config.toml
arch = "vit"
model = "self-supervised image encoder"
dataset = "Sentinel-2 satellite tiles (TerraMesh)"
train_examples = 145000
image_size = 32
crop_scale_min = 0.2
horizontal_flip = true
color_jitter = 0.4
method = "byol"
norm = "rmsnorm"
norm_position = "pre"
hidden_act = "gelu"
head_dim = 32
fused_qkv = true
bias = "none"
qk_norm = false
layer_scale_init = 1.0
parallel_block = false
moe = "soft"
num_experts = 32
moe_every = 1
expert_mlp_ratio = 0.5
slots_per_expert = 2
shared_expert = false
patch_size = [4, 4]
conv_stem = false
layers = 8
width = 192
positions = "sincos"
pooling = "class_token"
projector_hidden = 512
projector_out = 128
projector_hidden_layers = 1
target_momentum = 0.996
residual_init = "none"
optimizer = "muon"
muon_scale = "match_rms_adamw"
learning_rate = 0.0018
momentum = 0.9
nesterov = true
orthogonalizer = "newton_schulz_5"
adamw_lr_other_params = 0.00088
max_steps = 6400
batch_size = 512
epochs = 22.6
lr_schedule = "cosine"
final_lr_fraction = 0
warmup_steps = 190
weight_decay = 0.2
adamw_weight_decay_other_params = 0.05
Rows from block 2, named by matrix and row number. Rows with one number belong to one attention dimension. Each number is 128 + 24 x the weight over its row's rms, rounded and kept within 0 to 255. All counts start at 0. Numbers have three digits each. After the name is the row's rms in percent of the matrix's.
# v: attention query, key and value (stacked) (model.blocks.2.attn.qkv.weight, 576x192, the v third), inputs 64-127
# proj: attention output (model.blocks.2.attn.proj.weight, 192x192, transposed), outputs 64-127
v.116 105:125110097123159131163148149150126141073146129107125098158136147112115134168109134104124144101102104120110137114080129115095168181138097119101127137141108119086132087137170124147138129141139114
proj.116 102:155152144162176144120127090103148077114118106132156142105128118181134163126196127133139095186153153150075100133146161104124112109149143154135117164167137134126135143116160116091126102110098093
v.117 093:128135075116117102158166148154151154139116129116099112106115148122164122130136136136171150142101118097136122143171131109139104169151108107146167115142120200160105128142129159127159129086125092
proj.117 103:116096131148076139127127090133118124133175105100112142151148158101145122153133181103087114124143112117089145116098129164092123101101116170127128142151164144137129134144124106175100096129094123
v.118 102:105116155129133132118144126130137130138097138146119111120132125138108155111092143142054077144136108096113159116109087178131113130142063126130117141083169126108101135145151093119147118167135138
proj.118 095:092114164110121118124137122131160122098175119136157135172095124140171125139105109137159123125103105169138144112162105105139134120128146121149136144146109151140139132105058139089089105103166128
v.119 108:113148066124082133133128085140144146144146150143101113154155109153161130127114131164099079113167105106113116137169128147133130090100148163130096190141100110143130142142126120135136102141142147
proj.119 098:122147135125110115091123190134135133143131150131136142128142115171117130157130117124129126158132156132123123140138079181130090134110132157129122088111144148100087106123128167120112108133128156
v.120 101:107099161119131114115152114138139170118148176101097105115152133171098152125134100106143160121129130107096122149071185134119143111116121147144082111139143166137108125156126185151164111129159122
proj.120 089:134117069146150156108112131107119100133096082128131123119148140134154106150124152117137088159118106102099132094166130090158162151152147111144160169123146128107115143173155103178140111135129141
v.121 105:123174089098119148095142147163092134154120127123125136078144143108139143114136133095126088134129110176170123084147150141134113104137123138129140144082152151126111141165111161129105126101110093
proj.121 097:147120112105114140143127135144139092123137101113136102158074154151112109128154142097141186099052157102106118135153133125135127117126135120117123157171177129131085130146136165135109157120174114
v.122 090:118155122150135098095123156159096107125115118147176132096173099159173065129177091074111136139130108120140143146095127135098153126114075140148145154118100143086161113108151126169117096124086108
proj.122 094:124093118169134153154134101115165131108157090132146120158082176115123141090160140149124070132117105166135100133143106091131132164125130148132116133169170129126117122155112133124144127103125154
v.123 113:159109143105111139161149126184099147161112137142065112092139140141160145108124115107166123119113130113129125124126129173111106123127099119108117098127143111149093111137086137108125137128141137
proj.123 099:098164105145190122146097161076144101149147144119127132125114126141117110101116101141096136121147150131167145119151126112190095122141139104115120144153107149137112209143156122131167132112143140
v.124 115:118125144135134118145154147131133133130149115136078101110090142166126116124129156108184116097112124141113146117121179157097151123198097094105120109135090120116150108143117178116106080114119079
proj.124 109:135074114140151135124118123117115091150122149143129184130166108119107117167125151139119156146125117139111143114106131119170111162087119130127118133119099187123103088142133117139089070096147148
v.125 093:155147123131173158153140138131105108084141112120103108132136099152097126150137131122124157150117151122105140126162098102117145141129125072148151095141115140130135146139167111144099105116133089
proj.125 084:115109162101123108072123098105101115130111173156180102150083178124141128082135143104142113113127111122153138120119140119166097091156124155128157137101147098132113158162085107127171137133110160
v.126 092:129151116143093106135097129095125151108131084129148133172110142089151145124084140152118133088157155108140117129161079096136120089162117125113158150163128128090137132118130116157103132117134129
proj.126 094:125144083129177108064159120115112111149095157090159115081099124150122141128131112130159121107141144102133157136111118123160131134099133165114127118138123144118131086109137164117111113119162137
v.127 109:115122116132129115101125096093129157149116149143122125092171160134115132128121109156152121165136108113112120132103100149132085132115137094129153102138140136111106121173161118149135124132062159
proj.127 103:132125147104080130140151108128084098142090137147154052116115109124102132140138138097123132152113101122116119084127136106148096122144144118136138156158106123123117125131108117129145135120201093
v.128 103:132135155185135106120130110133085142140091124135097112144156146164130125141148126097123090186151145132090132083089098118080072156109136097131157117105115128126147157160104104161127117096142102
proj.128 101:136126130117148162139147113135126126137082105146115123127114092107128127125145135178132145097116082106137092118168155161141174120119152140115163150118138134166117130128146141145132121121081122
v.129 111:126138118146112151127164118155152148121195129086152084141157129137098139101102133164119154168129147174129109128095141116134129104165139133147113160143160139139182151127104136128206107132092074
proj.129 105:143122147161142131169104131121150143124127121162172110119070155119152118096128129101104117074147133137112182114138145104128131102137134101126178090096130144162106105146141099122115139100135129
v.130 105:136147107139110090159124131145092113131084133124108173085116138124123107107097086112138140145128135099094154142135112109156163137102135091104128173124191114134111102127105123099128149106131167
proj.130 104:096122130115112111112154165141146122105109102117114129149158130117137142148147153144140124123110083140168088170122088127136138144125123178136087149065125144159115133153121141135107118164138111
v.131 089:151139110115087101128141119134091143113102115108088094116139130136139115105127113140112127128111142131096126115152102119122132129124133117137131163146137129168115152127096141134171085130102148
proj.131 094:111121135155160094171141144156104108176150113132140106078093110150136139169121117133134113129128148113182120089107155162119122162163110112135128119149095098111104116147105147105134113111137162
v.132 105:142127108110171148126142104141121093188060153134096126071107102111120129165155139101159120148112115102133164126113132164140131104112146150148122106154100135132141132106137156180099154105137085
proj.132 098:123163140150101134133110119141134163099161155106106102108104124141127144133117112174135140141107123115103110133135152130101123149152130136152120108126122109101091148134178112068117121110133169
v.133 103:090119154144143116125058053152116100125124129096119102124155104133112088136131161141128088137101141157157110119136165155108134075108119136083126156144093112144173138129106133132133147120177126
proj.133 100:168136117150126105170131149107126120130146125119170090143121120149122147160135106171120176091103131162102168124157124140148122194135170111123143098159153127162111183085158119147152101113080136
v.134 106:143110165144160132153129166108109080136140124101131134125118083168111094129150132117150150120094095155155150107131141092121147151155140151120124109148101149148153120121116125173143100098143131
proj.134 103:092084156119095116105145091110150128117098163148111134125109180124156158144117125128122117109141138112103170157113115140137128129125134105083137153120163097122117131113132124081160141096115131
v.135 092:130090087110129134135127134126101078117103136160118162069082142133148141126107107099170166127155144114130153138117176132146110104133144153085196115126134103085132176152157119124174123114118116
proj.135 096:140130099119120097140120134118127153152152111083113122129118123130118137134132111186107143118116122156110090129134076141114160157140101124185139116095133144082113098090124131138116177140135187
v.136 101:136157127119162161096143138114146127090129174083173142121126117140142106134116160109139177149095130141159092111106127146155144133142125139141089118147082132107149182145137124109115122091128123
proj.136 102:101138068093096154169159143157140144132136114124056125151087141108144137167126104162114136145187147107114156109153101104113139142115149106132138109125161121128115129136124140142131122118129110
v.137 101:123164126122095117149117158073117125131124154151123126145106136130145128107157107118128126136140140072150137111107135160149111114126159147142158101086113154131139167064123086151184166138090119
proj.137 105:107104093154123151151076161149146140126118137070125146114116163131151135199131119162167142168148158116110126135101125096126090129122120128132106130114109108118157119116151124086120122151124183
v.138 094:119110140169133148174113183176114134104131123067116127126114140130137122118127112145193121109073176152137087114108129114139116139107155128087111101091142137121164156177086135132154070123107148
proj.138 093:124131111114097126155195120103180082178113137169159097141145141137114121136163128119079129107166145083131131113112150131145160164106122177154131148120119123172097137109136110129152137126153135
v.139 104:155144137151110089106144134162127122095159138115135085136126099145168134089130123180144101127145110127137110116142110127128099160103136114133071157153099103116179160113141150137131133144136127
proj.139 092:140129147122127122153129130109115115177115103133155133130129101087134118127116130122108124135115133124146125145179154098151124158161100198096145139144120089104180096138138131075115134122109118
v.140 110:120136143112134117100147143102156158146142104122123112172145133133113124140083109152136112154133148132120073115138091142134120111109098107108147144139192190155086149134168130099122075118144118
proj.140 094:139109081090139167180137083103107116118128157132153114128115124198112159145166141132114145157097125122110172200090147150137118152102150118086133133124101136121106138163130144155139151169152161
v.141 097:147125163104129146087130148125118126149129139079165095151132104115124079124127153167147099119123147182161124123118148113148161112143132162116140142083155151169135148120143129144172088105117170
proj.141 101:087145166132148119125117150112080118137147101151125139153123154128119139192146111143129154117130139161169133190114158187101085113118148097129091100138079112110116106126139146109154156142124138
v.142 095:160138121149101151094132124141144149106116137147117124132124124158153062101105104177088147141140143103115157138095169101120127200144162138104133170127091138094144099111127152082156133145132102
proj.142 097:137131099145149132176080132093058114130112125113130148118119128116159139122149119156171167097131104162147158097110143122137101085129089140124092122112165122120181128118111096147124129104110082
v.143 108:111136116107112126123114129148133094117153129094097164121143124131150126133118149102127127092076143128129094170115144156105114141129086128146140104137129143090106080128129113115089123110108150
proj.143 110:131119144133101104122131153105118172168094110144135131149143137126117115159138138124105068147154096142108118084088120075106138106091119122123126077120066131139110132129154130167154156162120128
v.144 105:103130135112156121149175066092098118182131112110099139093168080162101137138107142149134123115121085122139128134153156138089176150156114107118125130144099160111088123117159152095151137123168140
proj.144 104:136120167149162159120089160142109148120132115141137138131132138125134100153162119117134117111123106127146140122095099139177087166128130120147087125147137122172145090124106134108113142109099142
v.145 094:122112128133095165117149119094078100152112142170101150119123139152101094160166103121133138130164101149117163117110145117096107152149124128122131136115145132159068114118087149151188105176159102
proj.145 087:168110102142110105118159125152136107148127143132147134142124171128102132114119114104161099102105128091143105114128133146148179140127156133108099120166116166144143134063192132111136157131097130
v.146 094:132148148157120088143130136137117084160117168097141139096079126181139132161120144128110130178102153144148118102137112172161118105147111121143140087129132109098152161139169145141124155155111116
proj.146 106:102157159107165102105168164119116136139119124142111151158116110070101129132143116094151142085151123116087108082140138111106134106122176140135161100102114138124140122104127103142093118087135104
v.147 096:119150088111076109068127159139114149121113127114151121131148099135154140123115123127104143114189126118141143119175109113124114145168133160151133122098105153138139147114197114128100145148157146
proj.147 101:092151115162148158125124114121092156113101130154089112161092137127121114120149112159079113151099114112142150170135144160161114133115114108116088115100141118116166126144122140109120107132104131
v.148 099:110153108137107104110145130117120085158149140141138158111149164163128107128103118112116122139137124096146119161130124171120096075131099140175142089116154159102194108122126127114104178137130128
proj.148 093:135125103116058127126110125130075150105080083130143135148124138090102150112127148071147154123091090137087157117170141122128154119089137141100097143090089127139101123123137122124129104107134069
v.149 117:121118129161089131129127108139109166149126086090115119127156121119132134124121123151124129150090116107105137142105149158125128102110075150127108171197105163114145120136109149117115118116106130
proj.149 109:146122078154132139133099126118112138145127145106153123122143126146128100079133113124128094110148146170120145128117116152135105154144108107116116132099137096125108133145117112129115143107131094
v.150 110:136119144123155107139158093129142102127135088097123081093138100108122094143132164119152111141126139149132114124123137130116138165184112113138095133126123151134116131124121151129106129131153135
proj.150 106:138146166154141135117161149137175151137181163120166142152104104146133144120146114095112130119146144180115114174156123087129107142147122166109152143189098134075100146124152128102142116144116157
v.151 100:103120097100104120104126108128157134133096092125113145171100112130182120097100136142127081098168136135092120126137070148128116154148095098148125149128122137118053106110160110151109126114115139
proj.151 090:155095108153159140132146158106123123139156139147123167139161120158153164116133158156127141159062097122119071169106131091117089102113125086116149130131129149104202145172157124146143142116112089
v.152 121:124143145156115097113115115127134120121122159141088097144128132130128143160155114157146156133129117107105144096125129107149096135098134169125131140113140149109104133107155109143146074166169163
proj.152 111:086133159104142143158189156114144084124076130118136143096168140096118100120125162152135114141129158179122164176116116117162083169187134129125119121117113126136116121111110080093133101090125105
v.153 099:128085136148116124160108150127149128156153118125107130132183128150158116086144102216129128123107118133163134109121104148118133132091169148109181074160110154130139124150122115124140126144097141
proj.153 095:114153113126158148158112113094108128095089106147117114123102100089132095142117127138138107149144102114129099118088128136162107121135089126131110099111109102130102125080123123126136091118149130
v.154 099:090156144140142115138122143167118088125105160134118159094105152151137084132170108123094088186065112122150104124118111155164121147130159128109152098114108083111121140085157107093152162106111113
proj.154 115:133117101169116134124160089104120092140148136066132119155139115135109151163087158132132105122162117077131117156148117142131132148096136137131096092111130150143114119159134129154091091131107111
v.155 096:133146117088143158125150123103138129156143139175107139124143175115128121107085114139105167109172138159127151155095129109089096169109113116152151161156093117126185116148107146138120099123147101
proj.155 094:157149178117116117153081168083134132124126130093143148173072119153141138119114128145120147133125137119117140131120132116145125134118075141111146110107155134137128128136158107138135166141125160
v.156 097:113186121153146130131165102158120092102093171143127106132138117094155144165110110116150093126108101113120102133128123145128131121099133088148107139112128126122150121161116118126104121120114068
proj.156 091:105108107116089124113083149120135117173116081144113111124130119150144135105120112184111192090139140153153142114085119126128153151166156152129127142134147143145130161090152140092174133127146149
v.157 100:158154131156121115099121129122113155163167137094152120143109148148082114081107120121110129142161126154130165127136166151132105108131088156146153136141122098122186144132122120138170153134112140
proj.157 101:128129123126111137153130137122105147119127102145136136144104141085096148130113151087149131098090160109121105106167101120131151109158105103082136108140117110150132144178101106176112151153121129
v.158 101:100129104130149123136116126135146116149095114146120122119139149153121124121105111157162119164142091079151139124148131110146081126117157151161143119105151100158123106126116088144131172153117116
proj.158 099:180185202114088084117147112121146143154144166123135146116120122114146144138131172118120148111099084140177159159169148110103113144125090130138137157144151104128124183127152131108101132158121136