From a checkpoint of a small self-supervised image encoder.
Model: 11M parameters, 32-pixel images, activation gelu, moe soft, num experts 32, layers 8.
Training: 6400 steps, batches of 512.
Data: trained on Sentinel-2 satellite tiles (TerraMesh), 145000 training examples, 22.6 epochs.
Rows from block 2, named by matrix and row number. Rows with one number belong to one attention dimension. Each number is 200 + 20 x the weight over the matrix's rms, rounded and kept within 0 to 999. All counts start at 0.
# q: attention query, key and value (stacked) (model.blocks.2.attn.qkv.weight, 576x192, the q third), inputs 128-191
# k: attention query, key and value (stacked) (model.blocks.2.attn.qkv.weight, 576x192, the k third), inputs 128-191
q.66,204,211,185,174,172,185,167,179,174,193,196,218,193,207,159,184,205,176,172,181,228,206,182,201,180,213,248,208,189,193,216,196,196,218,179,205,204,231,202,218,168,229,209,179,231,211,197,199,177,178,185,203,178,174,173,196,193,203,212,180,194,224,165,209
k.66,197,214,175,197,192,217,181,214,184,196,193,214,227,216,202,224,206,178,182,210,193,200,230,211,182,225,197,194,205,206,192,198,171,175,208,185,194,217,197,223,207,226,196,216,194,230,210,218,179,195,196,178,156,218,206,234,204,206,198,167,183,184,230,182
q.67,188,194,185,184,181,201,183,224,198,155,199,184,207,175,225,202,188,187,208,221,206,187,201,202,188,222,192,190,184,190,208,173,172,201,179,248,178,182,216,192,217,185,218,216,242,203,187,183,176,206,190,208,228,189,173,200,171,249,187,214,189,198,193,172
k.67,199,220,203,214,200,231,187,173,187,204,168,175,176,194,202,222,168,199,161,168,227,215,182,208,219,179,215,206,179,191,197,197,235,204,192,213,172,195,168,189,194,167,210,208,202,181,217,220,198,217,205,214,187,206,226,229,219,222,207,200,186,241,218,219
q.68,205,191,199,207,208,184,218,235,217,199,205,198,190,178,228,188,220,181,171,179,174,212,196,208,203,219,226,218,242,176,176,194,235,180,177,189,212,182,155,187,218,155,183,214,216,135,222,237,188,213,212,196,192,167,199,165,227,222,207,215,177,181,196,209
k.68,180,198,195,229,228,212,185,201,249,177,235,152,174,167,159,188,197,203,218,206,223,193,177,180,208,193,184,197,200,205,176,186,214,205,190,226,173,202,213,200,200,203,234,175,208,178,150,219,210,211,164,181,214,201,189,204,181,181,205,215,188,207,194,149
q.69,189,201,205,202,185,257,193,221,185,238,223,202,186,200,200,218,175,198,182,197,188,213,206,208,201,224,214,222,186,175,202,207,181,184,206,208,198,147,173,225,192,216,173,203,173,203,214,237,222,212,187,201,176,176,155,177,223,213,174,194,210,212,237,184
k.69,244,204,238,202,209,187,220,205,192,223,223,187,188,159,216,234,211,258,228,209,190,216,156,215,149,220,226,191,208,212,172,184,172,219,194,208,219,191,203,163,171,199,173,201,201,217,190,194,207,194,189,179,251,250,186,252,228,187,201,205,201,183,235,188
q.70,177,210,169,196,204,235,165,135,228,229,196,235,192,184,197,165,222,194,210,235,232,209,206,169,177,199,198,206,209,222,191,218,226,221,220,206,200,188,222,198,187,192,170,222,209,177,169,243,229,172,211,175,205,233,244,174,157,206,195,213,188,184,226,179
k.70,177,173,225,197,204,199,233,198,184,185,186,203,162,164,230,225,213,222,247,168,196,189,209,242,227,207,213,148,201,172,204,187,196,211,177,153,202,194,179,204,212,171,193,165,215,188,202,167,208,192,183,192,214,218,186,190,179,216,205,188,208,165,200,210
q.71,205,184,221,172,226,182,169,142,191,246,196,229,187,217,235,165,197,202,189,184,211,173,193,212,167,212,203,187,154,207,248,219,142,224,169,175,162,190,215,193,172,172,145,179,196,183,158,164,201,177,193,210,186,195,201,190,199,168,205,202,218,204,186,217
k.71,198,187,201,182,166,259,170,196,213,192,209,237,189,188,239,202,206,212,215,198,213,254,242,192,179,187,204,175,195,208,132,195,210,213,186,215,188,213,212,198,221,209,181,198,183,201,197,254,192,179,192,190,194,216,204,253,170,191,210,170,205,184,211,250
q.72,193,200,171,165,171,207,171,168,189,190,228,206,188,159,193,153,221,212,195,198,182,223,216,169,219,201,190,178,219,203,239,171,200,181,205,189,188,201,204,226,197,152,175,202,189,197,214,221,198,211,212,169,177,205,175,193,210,212,207,191,213,172,196,188
k.72,209,236,212,226,223,236,193,184,208,230,231,195,214,191,231,203,213,157,191,214,217,173,187,223,230,162,204,168,184,200,204,207,217,190,201,238,199,207,187,168,188,221,215,186,177,216,193,191,195,180,178,189,192,208,209,228,232,225,227,221,209,152,198,203
q.73,158,202,198,231,168,209,202,208,195,210,210,219,193,202,214,213,210,199,177,179,196,189,211,199,192,207,202,206,225,216,208,207,168,203,188,182,200,215,193,192,176,206,205,200,197,215,168,192,208,219,187,209,207,175,206,187,202,184,182,189,214,221,198,178
k.73,237,190,218,199,194,181,170,152,180,204,197,171,178,227,179,238,189,208,227,235,219,170,191,217,230,231,177,235,203,191,219,203,192,206,206,199,210,184,170,171,224,196,135,184,182,195,192,185,162,185,206,211,192,195,177,201,213,188,224,185,224,208,177,175
q.74,214,171,235,231,220,196,166,178,207,217,178,195,254,160,227,249,209,205,216,205,224,217,188,232,199,238,178,229,195,191,180,199,207,181,186,194,175,188,199,191,151,194,193,192,174,201,180,231,181,202,207,189,168,174,207,162,189,198,187,219,171,218,187,192
k.74,218,220,207,238,185,188,203,195,226,136,203,196,158,158,199,157,203,186,184,203,213,194,186,212,247,167,201,192,214,224,195,201,191,235,196,211,220,214,180,185,198,220,214,209,208,202,180,206,174,248,214,226,217,184,215,176,203,196,203,205,222,220,185,201
q.75,182,204,232,193,188,186,178,177,162,201,223,186,204,217,212,198,179,184,209,215,191,194,160,206,208,196,213,215,224,216,197,210,189,170,200,248,171,193,214,214,214,201,176,165,186,227,191,218,223,189,181,202,166,179,195,189,184,213,205,196,225,168,206,165
k.75,209,208,170,204,191,218,171,197,199,215,194,200,161,167,228,225,244,212,183,194,199,235,172,244,228,206,198,193,205,247,203,203,219,208,189,201,161,202,184,202,234,204,218,192,177,184,201,165,220,204,238,174,216,209,192,210,211,206,204,206,200,219,197,214
q.76,241,218,198,184,203,199,213,189,215,176,218,163,202,193,227,176,202,215,211,193,181,157,208,189,172,203,181,200,224,202,203,225,195,197,184,191,200,213,191,202,201,214,222,213,198,213,204,217,198,231,215,196,216,206,182,186,184,215,202,207,213,173,211,187
k.76,192,202,176,178,199,186,217,181,216,244,225,195,221,224,217,187,214,192,176,186,217,228,215,184,222,201,183,200,219,213,179,196,208,212,213,190,200,174,188,192,199,189,193,199,188,175,187,191,218,191,202,215,198,196,185,190,222,206,213,199,202,200,188,201
q.77,181,201,213,197,231,202,172,199,233,208,174,217,164,193,255,182,164,169,168,181,192,212,196,166,201,214,162,172,177,185,203,191,168,202,196,197,204,208,197,198,187,223,179,218,186,207,184,197,214,170,195,178,191,198,224,239,229,197,170,207,214,176,197,226
k.77,199,206,223,201,177,224,182,233,192,200,166,243,209,207,210,212,209,238,207,197,243,195,224,213,214,213,242,241,210,195,182,225,201,180,182,207,247,161,188,196,195,231,167,187,199,187,202,200,157,189,197,173,223,184,178,216,216,198,211,177,209,210,192,201
q.78,188,199,237,196,187,210,188,201,162,214,197,187,179,218,207,192,202,184,216,213,194,184,162,167,269,222,167,213,180,216,204,216,211,189,204,230,225,188,186,194,208,196,196,214,217,204,194,228,224,189,158,187,208,225,189,217,222,235,170,210,194,185,193,198
k.78,206,236,186,191,227,189,168,227,200,202,231,224,165,187,202,217,179,235,207,181,194,203,186,208,191,186,182,168,233,183,182,189,186,175,170,193,194,183,201,227,207,185,195,211,174,203,188,159,255,220,247,233,218,224,174,199,213,201,229,216,213,216,166,245
q.79,207,194,207,181,217,157,199,226,222,181,184,205,210,182,209,181,213,231,214,228,182,206,176,248,215,229,209,191,199,213,228,225,215,216,195,184,218,195,187,202,203,158,210,238,238,245,218,212,246,208,199,183,213,229,213,214,200,188,212,219,209,189,238,168
k.79,225,189,196,176,202,210,203,194,191,166,166,197,213,193,188,212,184,220,226,168,201,211,190,188,157,202,216,176,176,186,173,147,207,223,192,167,203,188,177,239,224,191,203,204,177,182,207,222,160,202,200,197,205,188,191,199,208,162,191,177,200,197,158,232
q.80,209,212,197,162,188,220,199,182,237,242,180,185,190,214,218,205,171,182,175,206,224,206,201,175,201,218,175,232,202,163,171,205,194,186,214,212,206,207,198,216,214,212,182,174,225,187,201,199,196,209,184,213,215,202,206,189,214,208,234,194,213,155,159,205
k.80,196,230,192,203,201,201,179,189,173,194,236,214,222,180,192,205,184,194,197,198,176,200,190,182,245,196,190,185,194,205,198,207,210,192,225,209,217,170,203,172,238,212,200,199,165,223,196,189,191,176,198,188,209,203,208,230,207,191,207,174,178,224,165,198
q.81,182,176,219,208,200,215,192,162,200,227,230,241,219,184,195,214,196,197,235,212,165,180,188,210,201,178,185,245,173,161,196,201,213,234,190,210,166,189,187,200,196,219,221,213,167,174,186,215,240,176,158,209,204,185,202,181,201,182,225,196,211,201,204,158
k.81,217,219,217,239,198,186,176,218,209,179,206,177,160,177,180,206,199,224,188,208,197,224,184,202,230,180,184,199,229,216,193,210,206,212,213,180,188,207,209,168,202,173,196,162,191,180,211,202,197,191,235,190,208,239,244,218,184,203,193,187,187,209,225,242
q.82,204,224,206,213,237,205,195,215,196,184,184,205,193,175,188,207,225,196,195,194,203,237,189,188,211,188,192,178,212,192,168,195,170,247,232,215,237,195,199,174,176,188,196,190,221,187,186,185,183,194,208,232,254,220,245,210,205,211,180,204,189,226,200,194
k.82,182,222,231,167,211,196,226,219,214,182,208,188,173,200,182,166,176,239,258,210,119,218,206,186,199,169,248,246,206,154,206,156,212,161,214,197,197,209,181,199,187,203,222,183,245,197,188,234,219,189,181,183,192,212,159,189,190,206,199,216,187,192,213,205
q.83,177,221,175,183,223,209,208,210,224,207,176,189,183,215,213,183,206,229,221,215,216,223,209,155,206,218,221,183,233,190,199,190,212,213,202,220,189,187,182,229,207,208,186,204,161,205,229,206,184,213,200,222,183,200,202,215,213,215,214,203,206,190,184,185
k.83,181,215,227,228,182,217,216,173,186,178,210,171,182,210,181,229,207,194,201,199,175,168,202,211,210,181,148,200,216,237,218,210,187,186,189,215,257,195,188,191,193,188,207,210,199,247,185,195,201,200,184,211,233,187,209,200,191,175,217,212,233,251,196,177
q.84,251,201,229,164,190,216,162,196,183,229,210,215,205,229,209,177,205,199,223,220,199,212,209,197,165,177,194,198,183,253,208,192,164,212,193,170,161,201,207,151,191,186,197,208,182,195,169,164,210,207,152,210,161,188,183,196,190,198,189,201,184,181,198,198
k.84,176,234,206,193,176,213,175,192,203,183,191,216,199,186,248,192,228,240,245,199,222,214,221,188,217,175,188,196,189,157,148,241,210,180,194,223,188,188,206,194,183,217,194,201,225,213,211,215,182,186,216,170,217,183,172,191,198,206,194,221,185,220,231,221
q.85,203,193,157,208,189,184,197,208,204,197,200,195,201,200,220,193,233,236,197,213,189,208,203,174,162,185,210,191,195,212,200,213,200,205,202,149,187,217,197,162,192,181,172,202,192,194,215,202,200,178,222,208,172,209,180,170,213,168,209,163,165,168,201,208
k.85,230,173,195,224,178,201,223,178,210,223,216,222,211,205,220,204,213,179,203,195,227,212,216,232,180,220,221,211,180,188,194,220,192,218,234,183,166,213,221,199,171,192,173,202,223,194,203,197,202,160,179,236,176,218,181,194,233,229,200,209,215,151,192,173
q.86,195,201,210,196,238,207,206,212,189,196,178,212,205,196,206,220,220,226,191,169,229,188,212,162,166,147,190,167,178,187,169,183,180,219,208,193,208,184,198,200,196,162,189,216,216,227,167,196,192,204,203,219,155,193,185,169,207,213,205,181,203,173,176,170
k.86,180,234,215,183,229,215,201,189,167,218,174,232,220,254,208,181,221,197,174,164,213,224,217,190,198,187,204,200,211,195,213,217,225,193,202,147,232,189,163,179,165,186,182,215,218,204,232,223,196,191,188,224,169,198,219,218,189,213,191,189,221,228,251,193
q.87,215,208,188,191,194,182,215,198,212,216,218,212,162,212,181,188,199,224,230,219,185,206,172,218,196,189,231,190,162,198,181,191,164,170,186,180,219,158,195,221,169,219,191,177,186,209,224,181,222,176,202,200,194,217,199,226,221,190,173,189,197,179,191,156
k.87,195,231,216,198,219,192,196,164,209,216,176,185,154,186,236,170,219,215,236,192,200,193,201,155,202,212,180,171,222,224,195,219,225,173,226,213,211,264,204,188,160,178,200,177,206,232,198,196,198,210,145,204,219,228,211,196,195,204,228,199,216,228,196,228
q.88,202,203,226,162,189,212,168,205,177,204,164,191,229,206,188,219,203,190,204,165,198,209,198,208,235,178,199,197,203,193,226,177,193,188,220,200,208,185,210,160,205,198,178,178,223,181,217,217,226,214,196,146,180,221,183,215,194,186,200,172,216,197,150,165
k.88,223,219,197,243,200,208,193,199,194,204,201,187,217,210,197,209,209,211,201,196,196,208,183,176,192,196,219,189,208,204,209,188,163,223,195,216,197,212,204,236,198,200,188,191,195,209,198,206,220,226,211,215,216,227,211,199,206,204,187,203,183,204,212,185
q.89,180,199,202,174,222,225,201,175,194,250,189,200,175,196,190,203,197,188,166,196,184,229,195,199,181,215,216,220,214,204,175,183,182,240,199,160,154,187,217,209,182,218,188,220,191,206,186,177,212,164,183,204,170,220,191,214,197,171,204,203,225,182,178,202
k.89,223,203,219,146,172,210,187,179,209,227,196,260,212,212,209,177,216,173,199,174,213,190,201,213,176,209,199,213,164,192,214,217,179,187,202,212,171,194,190,200,221,206,197,209,209,208,236,222,186,168,186,184,175,224,237,240,189,183,175,193,211,179,220,207
q.90,183,235,206,203,215,196,191,163,171,238,193,178,215,189,184,202,225,223,221,174,228,201,206,228,192,182,226,210,239,225,246,198,191,201,211,193,199,177,204,236,199,190,228,170,229,205,216,187,215,213,221,182,200,177,177,194,240,193,192,218,224,181,195,186
k.90,180,232,216,223,198,203,207,214,204,188,215,196,194,189,192,195,204,203,196,177,193,191,201,209,145,199,195,193,202,217,184,225,221,199,207,170,217,210,197,185,224,212,228,227,190,208,181,191,196,204,211,174,189,186,212,195,200,231,159,221,195,193,212,220